Weights of a small self-supervised audio encoder (BEST-RQ): mfcc input, trained on short read English sentences (LibriTTS-R).
Rows from block 3 of a small self-supervised audio encoder (BEST-RQ), named by matrix and row number. Rows with one number belong to one neuron. Each number is 128 + 32 x the weight over its row's rms, rounded and kept within 0 to 255. All counts start at 0. Numbers have three digits each. After the name is the row's rms in percent of the matrix's.
After each neuron's rows are labels from the 100 clips, of 14976, where the neuron reaches its largest size: "strongest on" is what is common among them. Only what is clearly more common there than usual is listed. The data: short read English sentences (LibriTTS-R). In brackets: how many of the 100, against the usual share in percent.
# gate: first MLP gate (model.blocks.3.ff1.gate.weight, 512x192), inputs 0-95
# fc1: first MLP up (model.blocks.3.ff1.fc1.weight, 512x192), inputs 0-95
# fc2: first MLP down (model.blocks.3.ff1.fc2.weight, 192x512, transposed), outputs 0-95

gate.357 031:133175129166096078153123158089192125139107124134130130114080187134101162137151126141191193145110150146094108186073135156136094150123155141110139100129141160140125127127107094043131107218114131124141091115133133171096088149126162183113158210153111189080139082126125112110138144176175142155
fc1.357 029:125049103208119151131149167160148146107071075091148125160119133119106089096181171154122101148074088118098128180166094113094116087103150123197154112085136169173146097164134143169102127138090107136102095162097090178117151148139166128152131151149097113131116087131171107115162163130097141154
fc2.357 029:118052103142193155082154176131175143077099131076077114165114091162118132067166125107098156151197167167072097093114092175086062164103118128157118091161111137114104146125124122143085061092073067157155127093104105141118140152153090107110115131117095134116128166150087077133116163111179152108
strongest on: voice: female (88 vs 53.9)

gate.318 022:133108110138148146139146085077108106084152132136137140133136094119086148103171123139122143130081139096120154118150133085178088147062145139134105157092166154153177149121101060162116100172061130103130166129090149152117115116133198075157088137066183160117171165104109164103139182102092093157
fc1.318 021:140149173120161109110120160102110125199116127151158117130129113130138175088113125162114103131136061133150176137068106180092151075141133155079119101137057097112033082149155174075123133120170146132128151124129094158126069148126105165175128091156088101072170070157102097148127106140150187132
fc2.318 023:127182202124168134146136154152060196103151207125142112114172098163160147141115130201177121090113108151135080088162115130119150068107146077118066141150082143119097147164107092082085120073076157139153119126179095139103077164144141114161131195124106113149102120121106152139145124097160124105
strongest on: voice: male (100 vs 46.1)

gate.79 037:079121200131121152124100160118139205120131148105122090114173157118081130143088128120202146130109135093092089160142195119158177099081134160119108168160133173110100136084106109102085116086095182063097119156144112157095127112093091137151111161092137133132117102137134100138125099111099127142
fc1.79 038:084140211150121141117082155122110200149117137107124066123162144114100132124059141114197162135124127106092116159135193107164165084082128139131101169152140148118082122097121085106111113095098189068095107166129115137102111136103106143164109138098144151099105126099136102162115118120094128143
fc2.79 032:070101204149111117121105110115151162111166131088148087095115109117076086113093089154216136122169112096090158064114150114119151112113117064172095140143116114130090140134171165077137080116100124076165128182109164173132142092091120115186136081143132150125134159179086134104126183048133134119
strongest on: the word "the" (50 vs 24.7)

gate.454 121:126162091167115146077125160100107127203082110094109136128129120136103128117178144164104126144134129058156115126140125103175117162096094187177088125105221116131177173067099136148095073093080163088197091097137154162072126120181098115180141135157129119165146121121127136148121146159142111146
fc1.454 131:147127155091146108166134078147192134075168143151139145141107126119125129126071137106159142121131133166104168139127157168049121094169169055032160123145067161090088087147173129138122174167154092179083179135101118136157100142070158085116113152113136120088117132120133105104128104148107139111
fc2.454 134:160108156126133138083176091100112135152103131148165170090142182127148158153128112157108128066141119144098139096125173128138133111137115126112133196148097107159129158163141109121132141064102091128110173113143150133180130111110131240092137085093185092126130175173162098141133102127116069126
strongest on: voice: female (93 vs 53.9)

gate.136 143:110131151126167139122074176139103151089097110121157093144160141141143136039125103194076102159103158105139117086107075155153140123101083077147124161115126187150147129093131138128142106155085141112156103116113157110070112095145145118113161121136118132127094122149109048119132051181133116098
fc1.136 141:077150130128109181132098148146086161158098113107172083159158178116161103107124085145081085187135138080116120131159074121147122117120127104130111179135151122143134154067100122095162090157115158119143106117147137124055084095137097111123176166137108118125115046073108089125122037124138157102
fc2.136 144:138148133123101143162036125135138166114071085157187135176184085158124143092154148180091148126133117151139105106109087177162084153077113137152083137144096148172158148128152098143151076133076125101137070127147117153115104140138148174056128169088177200066110123144116060124109183094144084088
strongest on: voice: female (83 vs 53.9)

gate.43 124:093134144106142156092138127123145140091097120085169091173127112135037098145101133121115150118074152171164116169162116103083111096111187158116125086113142122118098109132117152101140180108128151182140158074224141088117096089184108115159146122119143094202084116173115077154100170138124084075
fc1.43 125:091145146086142173098166113136114144087083119081166073146133122130039105150098144117117162120079129128167111151161122080069124113101176153127124096126173146143079098123126150096170153096131138173127138080221118075148087101173127113146142152101163108194063130154110083170121153120137094079
fc2.43 133:107115101093084073101119143135156166137153116100138124135163110186121177066112133123158116147144095146162152212157131099065089104115109167145124085123132129146042136148211110130100142143100134107073075124157127084151092154157148202140094129128123087139097084194113099146126149130120113129
strongest on: voice: female (99 vs 53.9)

gate.322 068:124190175084151152167162117116166122092128085110156127100137105173152188155115134111118062107099182135158047163063168135184172096119177170152149130140191120098170164124131166107231134092137056081091138117166099169153117080151094121129138149113161089109169158139152069166203182153135126104
fc1.322 065:113051101186108099117098150157088127149125150127115124167119118104095088106097094158143205145162049094062200106156115129111123152168111070087113124137058143179062102095113086123017170160109204176150136133107168063122111142096148142130135125143111148146122116168117197122068095111149128128
fc2.322 067:158121116156140087091157192141096084124177087148136106148081134141127079153095182082119076172125113128146153124149107134105121115114129114092138095165133150134093058138120166129120181127170124181207174101119140082055146154116114125197203171151126127202124153113134116040096135149064152125
strongest on: voice: female (100 vs 53.9)

gate.361 055:153115134136133147154163123167147171133125098126112105058145065104172115076158087170099135116120162110179139188135108138168113184095166180133074088119137105144195160122118118118101191124068126129165086099128184118105132087095136135139136132142082151120146158109110151147144153138171121113
fc1.361 057:102147113120198131103111160157145104186165111172141123086132067135146131111149102162131090129145153151178117123089109153136148114131141127127126110087126104126179146066124148119149109115138099177160075117136148197162107104139101162071055145165097076126117098102090117110095077146218140103
fc2.361 053:099146127129138165156132105109144140092136128137084076089189145133090133107081086152121135147145211130156113141064172093107092147071147157179084137173168148161182154128076143091163119104092161093090113066178145115119125151140153075145118162118150121137128148105156024057111130145172160099
strongest on: voice: female (99 vs 53.9)

gate.433 121:133130115144086101125124158149133172170086124173121061146167117106158056130103123109104173160111132076096134140123130106096057114092139119072115096136128116124085111128075142143167107135140122122167203118148174111119087203111105096164106140134130108128106106140148117144126157144117189109
fc1.433 117:103136147100185158148120101136100082102196143101160201131096141138096181113132120158121106138163126194146149116111139123119179146161126147165109162094121142141170117124165141102121175102108121129114082179084131182104147083161121155099075115103191191135146126146123098107117109127148080124
fc2.433 118:084170109100169129156129089116071118119181130180086204099117091149058138137108157211139116123091119099122130127139132110143199133130137141191189160125150100058155132146105122106067176126165143114090131071092113139125081061094146164150136148115159098114116108086147153118128123138121140149
strongest on: voice: female (96 vs 53.9)

gate.75 104:063093143093046141070127127085122106029098107129135148137094129123156098131135154142097094158128124130158131163125188150113174184085126141152090174084106126094093113094136103160168190131113133182151133084123169151120191042097091127169147121120126107146131105120114132128166128155148114127
fc1.75 105:074110158130050110115115103043130106053118133152147166160102129114126099146121185170105118156130148166142101122161177115088158175084107124145093156087093117096075094119130108191169155158111138192150136074128169138133203088104077120195157114148132086150152112117122128159173148167140122093
fc2.75 105:070114137107158159088134147034101107096180140171206161095129174124146096141141135144148155084121149155175136144135144102173189108125175092202126167158127135130129157114077104115149125142144142121113132127140229149179135129096122110145181100164166139112093132062137172121086093113158140111
strongest on: voice: male (74 vs 46.1)

gate.73 051:168156114127118096148147114101150178151090072124109153171142160133124146102119139160146172163083158069154122145114092109075168096095102123171150041123061147130099080087107127065162107086082147139073147142128059168161113185168127180143152102161124189090079179141081147112140167146100102105
fc1.73 049:195150106131125080139161088100159180122100112108144130132158178123108166108114145150151169174128132050139110126103115135104165098104103106174151062131029144167087048089109144066168090094093152123084134144134078194143100157107124205155147131144103188117131172136107133103132135182102080134
fc2.73 051:132133145141110103111166123101115154111105096081115145083171168152140175034126114125126162129067167123139173115116124142126161095173123138106128108098112119184128102087063112090147108107156159128136204128143119163109144137132102118112138160161193153093103142084065118089117218114111170091
strongest on: the word "said" (25 vs 6.4)

gate.500 045:127093155163105141097158162160180105123104133112117110125167087119147068154111062125175159087072176130135119142148128141076156125162146093110135083219188097115148108165123142166131106181147169162111159170119149102121101124153141115171111142137119109085143110104146145093161113178174131072
fc1.500 045:128176079085156118146139102090081121157154099143145162097093158113126125127162197092036122155173119132151112133112114131182143141106141164172137195092080153173162173063110118072125134105132118126167128084164116132112176151082091112111133158116123165164131126225096141176091124076087133140
fc2.500 049:162147080179177113177164176089166166158164110081130088118099147113162115133128154082101135097157092124151148149097112069094164099108158157093149125082147056131112135082111140114081137112092093120111184110152114127109155126181118101153118093123130143149107155146145152154160137075087185127
strongest on: voice: female (90 vs 53.9)

gate.301 107:167108122127120149219097066143095094118122081149138098197140095169127156121149152108062158142127158112203160160095087125103131109165150179134181116139153129100109140164131142116109179139050114114114125106159150144107109153072127219101110102173143122089128136153132147107116097150122099156
fc1.301 115:118166106128103103032145189112171187148135172094133145070174160106097122140118143165169083099132103157097058094172156154163138104068126109146099140140111123167160136080090122158134093130174118122165117149117103130174206121145127029166143136100130161131123127103108062130146163101098177136
fc2.301 110:197156133155169200123135111162061139125137174135154134128119151129195138130128109124191122146073088129139087096151160144152126108108143096133119131097116168173115131099164116167093124158099123072156060160120140130110135153134134078129109157128151126136089090076162183106140125175155191044
strongest on: voice: male (77 vs 46.1)

gate.139 088:111127195153133129132125135171143106114078131150125095159174116148111107159064093115160186067139166072077108138130144157120115069106154118112097158170140107073156121161125128135139089131126203128103115165141149118108119131152117134205073165108123113153141173093162113110129114147199125175
fc1.139 092:112106194171116136141115147182151099090067141153109082159197117139116121152077096122171187078143138063087114144132131155116099072114161095095099148143150104070141113155142121128133101131125198115105114170144131131088110151147112116174107168114136110159157180081162114119126107144195126175
fc2.139 078:129090209103151103099110079132135144106159125126138132116149070112043137151142080117222176139126164134112144108165146120091145149100121138133143168155131165154084089164135154142179110098074109133097123142106173149156120079157118087168091113175095116147129127132052075093075089104144087110
strongest on: voice: female (88 vs 53.9)

gate.398 158:081157147175157105158171156137120131158094144085072145123145126114128132138146104111132077140106101022083116102163117133112113066118068096163109156140151130165160162115122133075144131138140156176175080136124109177112095143091127148142099162142140137147164124107213098104108088081116164154
fc1.398 159:101150151168158102147125165141132151160115126096078141128137130121149138140138100110127064148083130051072124099174142127127111074093073093167108158136148126164154131131128156090130140127156159178161064142153100174130079127108137159133098159147138139164160123114202098099096094092107163168
fc2.398 153:173097187119135078181137160113119128142160120154171120100166131169087140167061151167134138151081136092065176085077153186093106050125108195166115075146148141091147134110139170081115113144107105136211121122140122119099137111129125125108113148103106091095131167092171141144104120125090109146
strongest on: voice: female (82 vs 53.9)

gate.424 075:108156142132141183179113055063094141167119155134116120074149143135118102074092071115077140144140139125156123148199097143130114174096141180117146140167121106073164046159086154144183102090096060120092109111156087140141071145138076136120137135128108136122221125164126156147171131139162133134
fc1.424 075:112124112080100103092139150163175070053155093133119125173140099113163153135075142127110188108147121117131098124075172178126153115135091134135147147099159164164145161146106120110127172157161104045155116115103166145081168108121171131064125212095100094099140167140128135132078144140078085105
fc2.424 064:156055083107140161120122096129154092176150146120146156092094125154093119136154067114152118124097113134154080125152170133151125082138110142213110117124153154190142147134161128155090143105108081161074164113152138141164152125120123143164080114112131087077105192076138140186159124122138101161
strongest on: voice: female (86 vs 53.9)

gate.287 083:147098127134108157143102154141176120093101118122135128120150099088155091103097045194182108077130112097079179141147140140143106112122151090106112089161160104086126067175169106203135099114107149145091121200151175140117117108173125154189091118136128106122111131081155124130192124179193137065
fc1.287 080:106184118124141115101148104112078127201163129090106132118126144144107168149155202114061154176117134140188091145095117133121143144137081169135145157097116142182112184113099158075108163140123124097138166049106088142155140131067173116081166119095126180142153107132096133144068137063053129167
fc2.287 082:152162069155139150212147173066185174135131121097132084115108171123145159157157205072070124100132085087121147160107129080106155120091153139092106082098152084123120168109120112139117118090080110124133155091140131099153111144141092150103141096043161161159141172115113156129148133070106166127
strongest on: voice: female (95 vs 53.9)

gate.20 038:101140125138168149051175154161198138090132161115119083105174097179156083117191115133151160105082114150073116123103135158130116086083099100114217159123143143109144134195154175146170143142125095047144156131123182140152113154136081193126068123105161176120104132180145142155135146142082124123
fc1.20 041:167072110153108134180094124092145116149085117129142140177128181051079158147074162143131095125172170116164145117107119107131097155152168139152078113116099093135130126086087120142066106084093143189087118126140098159137167134142187087163157138100130081141157107103179122091118107108199116158
fc2.20 038:091118117150132078167152116132127141093121089124159131123138144057111184092151130054112093150190156093171136141109161078073062154115140158156118158147138088125141082104141181183109206126111129130179179152143160097115133124163169093197137139177166149163130093095110084073163159131153167084
strongest on: voice: female (100 vs 53.9)

gate.272 080:091071056183111126157094151127107183111132127141171151152177113104168175103165084120149143170132093097103139086107094138106125123157160159075131153155171181168127125159092158093108171095174106122128112075135137145132148159155115105162107159107098171013122080127115107136133091108132163126
fc1.272 081:083140152127149130091130172132144183113096130179112129151122159102132100085170124114110080115134072164100144129175059140152169122055145144090098118104116096188134122128144155089120173157120136165104130103191138137117121161189122124115120137059107164072098083149118066111098123152118107143
fc2.272 070:126155118157132131131110159119108157118139114148116142156079145100164093156143180116155114138133134132126123075098108183176154112129130091060064112106155129109076133116145152129106127141067120150086097132135159159121105142154119080120137167095065196104176115071117085090074105157122158112
strongest on: voice: female (97 vs 53.9)

gate.327 048:123123139097152146133037117103126126086101106112183173162148092141179107095159116195137179153118135126123113151153089096163104123099178103135110128142128142169100128118140101130141145134111107118195149090163064087117112071175122186087146141167176165123107098145097106108155152114144172119
fc1.327 047:122114153073159156143028154127118089067099117098160160159157112161182104049166117186139173161130136110118138148171114116175093108093190073135090119126115128171105115092129082141175129112107118117192130124162077079109120093169111165096108131154179157136094080146139092113115139119119180133
fc2.327 052:139099095089126157149059114118118092070111092123133206199133095124114138109117135162106097126150150082166137082081082094161137117104119177165084128101095114128087091098157085195143147152107167084137089105115110120090099132156097143076138168101128079156087075162126095127096160111108167125
strongest on: voice: female (96 vs 53.9)

gate.323 051:073181172135115079128105135142147164135093153116100087122150112108105141124073117096166040139125140101077102156098076104102131137090118137089129101202138170150167136138156129136100109120112160112138100193175135152086155151140185146123093124142134124111119113135153059178181109149116124076
fc1.323 052:130164150119133131155108145129167161107085138131083084101140104080136133148101121090153057154134136117062098137085119098082162124096129114171130108195170183174136115130122149116144108108125144089144160194145155101086123138106184123106109105170132130102093113104120079179154113136120110119
fc2.323 049:082157159159121080126078075144114095126168128115136084080130100113073108113087062149219145091180121146099163082061173120117156145090109125121103154185090138114103115160160168131141116087102172124146143119123158155104131122120126078150130116137133140119144164204093153124151125123161155168
strongest on: the word "the" (53 vs 24.7)

gate.143 014:113092095123160150146139101180111162122052135139127132106203098099163164161115167179111144170103175070155166130113169111197128108144127127144177082131103071122167142153054108102120115165147080122186105047119118068129080114145114139154129118151136169146160122133106109136160152089147177154
fc1.143 015:162153181139089184108134166087174143122175119173144167106127130138053132130149115136113102093163153207115063130127109175116148169175081146080123130116145184148116121106095178128163152121042163147084121191113101194102100152083173108076121140129150104087123086122135136162114117170170088129
fc2.143 021:105071181183170138162153084126122129174102166175127102144151095106124161092119111138142119163104101141141150103077132114111129181153167138135130123081164117084169085096119095087149083102098156155109174150157170087141140121099114094160137086154145078106094122074143107104101134134153077103
strongest on: voice: male (79 vs 46.1)

gate.112 141:112134122088099141079055109133100207094157182128105129187165045135143137147138147148113188142118160152086134155153161148133089111078131130130100129052117083141192156101151108182123122127092115167135171087130063154089164132148154106134195111129114105149112091087133124069126190121121099132
fc1.112 148:142123116090077114070074103126091145145172106129112100157139140111131149139151175175141180184133146169098114179133125155113149145088153146111103106085110083121125112130169110182129183086103087137086122176164137116075156121146137126187117100141136134139078071116136090153130150127121125134
fc2.112 136:152106169091129079066048065119069138165159111100153155114161135061121146177071193210133136141162159122098121122153113157155139074167098121167115166071100119141156142189108131127170118103133203139073118134099104146182104065135136128143123114142141112150054111135147164096131166098102175104
strongest on: voice: male (98 vs 46.1)

gate.114 098:131141119107127131105156118150180084101191120083079131116067168152061086152143094106087114127087140116107108060092120124176119129049094140119138117156181169139131119141164149069160109130120142118126120149157131082189129115157147192092126111113105125098122078192138078127158151170104170121
fc1.114 092:124148101081146129138165142139143067103195141079107126090080141133066109164138090131094114134108160110110096088105121112180127102060079149110173101145202186125112125159160116055147063125116122104137111151123151094165134115198170195105113142150101154096104080174158090106153102152089158116
fc2.114 098:080079177141159149129081153130152132150097149157153139086088121112106161177117121166132179100137107113117122120113108172153093110104127112129107080115141132140130148156123138116084115125183126116141124149158137117146091126097093245062147134095128116092142076095112064189135073123067109153
strongest on: voice: female (98 vs 53.9)

gate.352 112:070106078156142184077175115109120136146138136104108161114166118114115074106127152133150144134150154112161144088101195176130191164102183089133097088091148160116185127070145120068136126075110164074170136119097123163101150116087115149123082136154101177120151126121128088118124124172152105116
fc1.352 115:198139143077112089162113134168119140116127124124120132150125131147097192115147116076102129103082127134117135191146074108132121104170086172116133156143126111132071162142115129117127153197147132144112128130113110114137065124175161099155199137121142105157120123147138126126120135096099162135
fc2.352 122:210163199113079059114128137134149135084125169060178119207188139136181151102122152111123122126129126114072159166107101157122111132173109124095137132120114135153107116150104103133094160130095151190129092171124060109092113167164137157115089129060101077126090188141148109155055134145137089170
strongest on: voice: female (93 vs 53.9)

gate.443 072:095128235113125145136124112066181190143100095126149057110170142053091132127126140104167131120135104138113080147098155086152132129098119169168135175131105147149059133108116132163103098128112125127103153189136097157136089112089158109140141135117135166129127117107143099138136106162096138125
fc1.443 072:146118015135115090141142149206096087095174158119129217144080107170163127128132088124072100150115139109164188109126112161105112129181144078106150102127156102103191116162104139115142159111136117126154091054123153125120152145147090130119093130166142104150111145142133144119142156081185132123
fc2.443 065:180121122072091154127144131131077132165097113168098199139150103121180127203152153109088102131099148094186079235143110135163081093123117186096132158109153157127158144110096147140098132169149122142126128097161088107155135133158087189097102154112097121142128120100150141125112094162129156127
strongest on: the word "the" (50 vs 24.7)

gate.157 028:063164091132186141135130156161084192161131090116174135094130105126132170159131142097066159192155095077118098144089161148140151168077145172141130079120170128088140115174119152123095194079130137126084131114107107175112125158113092131147141136156173150204140104067092051169126100077106103153
fc1.157 024:122128098099095131149133176062162101150090131149166069174111097107110117130132099168162106110081109126142121106123150110116163160115132142084139153137128131125079129153154083154083108123101139136047137117085061070171147170161161151097196180033125079111131136140115118149116193098171153126
fc2.157 024:111132126057130119132068164131161125121112103128164166175142146167084144109129122070146128144182161146145095185159125113118135122156094080159129199139159137110190089103126078120146194129183162172075091124200144159147149165062175149161118152114126124157104156139097129112099094075135100106
strongest on: voice: male (83 vs 46.1)

gate.72 139:106122080095123167177135139161081143107174159151138160116086157103142130166131158127143150077097100123154127183094149146125147135089138101150163107090138137139134158113110168104102166134169113110121091071143124084188111105150140101131020140129104128127204140150139138178129119101111136115
fc1.72 136:165145169154166075097142134114196092090101086140131113132115090129136092099136082109097081158175134142089124067167112107142129088151160132109106144164128099136119104135160095142157145130122140131181128136139145145055108131117099165114221114122150136166060104086117082076142109147160107150
fc2.72 144:149157086179171119150104080132151143181112100141087102140113127103118113096148119121123138174175149108104161115145111155144078102100115105111082160138110149158105107158053172149142102062093063188152098117137139125125138155150153106115155134141139195104149184105098079152179180156161080128
strongest on: voice: male (100 vs 46.1)

gate.264 055:119180225138115146143124122060146193153100149113111094128116093099088127129062161093147149088152155138107097107115139090121160123103077136114067158168164129150082127124106134113062113094130136117144155173098091131130134136169135150161106151083102142097117118112116078115126137179102126132
fc1.264 057:123200228160136127149137113050141158169095140136127086120119114099101130165079147096153131085162142101095097096108159099113173117117086125124058177153178139141068137160114122114073123090125154111123106193101126132120146126157146144166114154084098133084150119138094087126149165159076145146
fc2.264 057:109154159146137068131064159137114132091130104087152046092145109157071121117105094133219137108193090150101118103076158150117167147093085097119128114157110090135111134143166148101136103085093149126110153148115175149065161159141184054165121124140117121082173143161125106109123130084139130158
strongest on: the word "the" (51 vs 24.7)

gate.285 121:106120055196096162155091122094143166155109193099132148201163128098113095167158052092161168114157154074168141159078162143178157132081101109191190098109186171107161180124142104101126140133123120130203146147086137097170075117071145111152106151132098085141152098140077162146150131097091167102
fc1.285 124:105108060176075155131086115119125171167112176099123119154134091125120125145139047104145147128116150093167137150100146148157152140083114107175172125128171176101179179157116098129135160155151115111179135138134118099136104103048157121126076169129095104161143120161093190131138124106088168095
fc2.285 127:175124086130184162139136135078182113087126170055077114135106109143130130161092106129158166132100143114201061136133128111132141126134121166135172035127119071100150103092144099144123150096123069161130113148130124121108142113152155141129131110122072127118125119136155160125106106157107171140
strongest on: voice: female (100 vs 53.9); the word "it" (30 vs 12.1)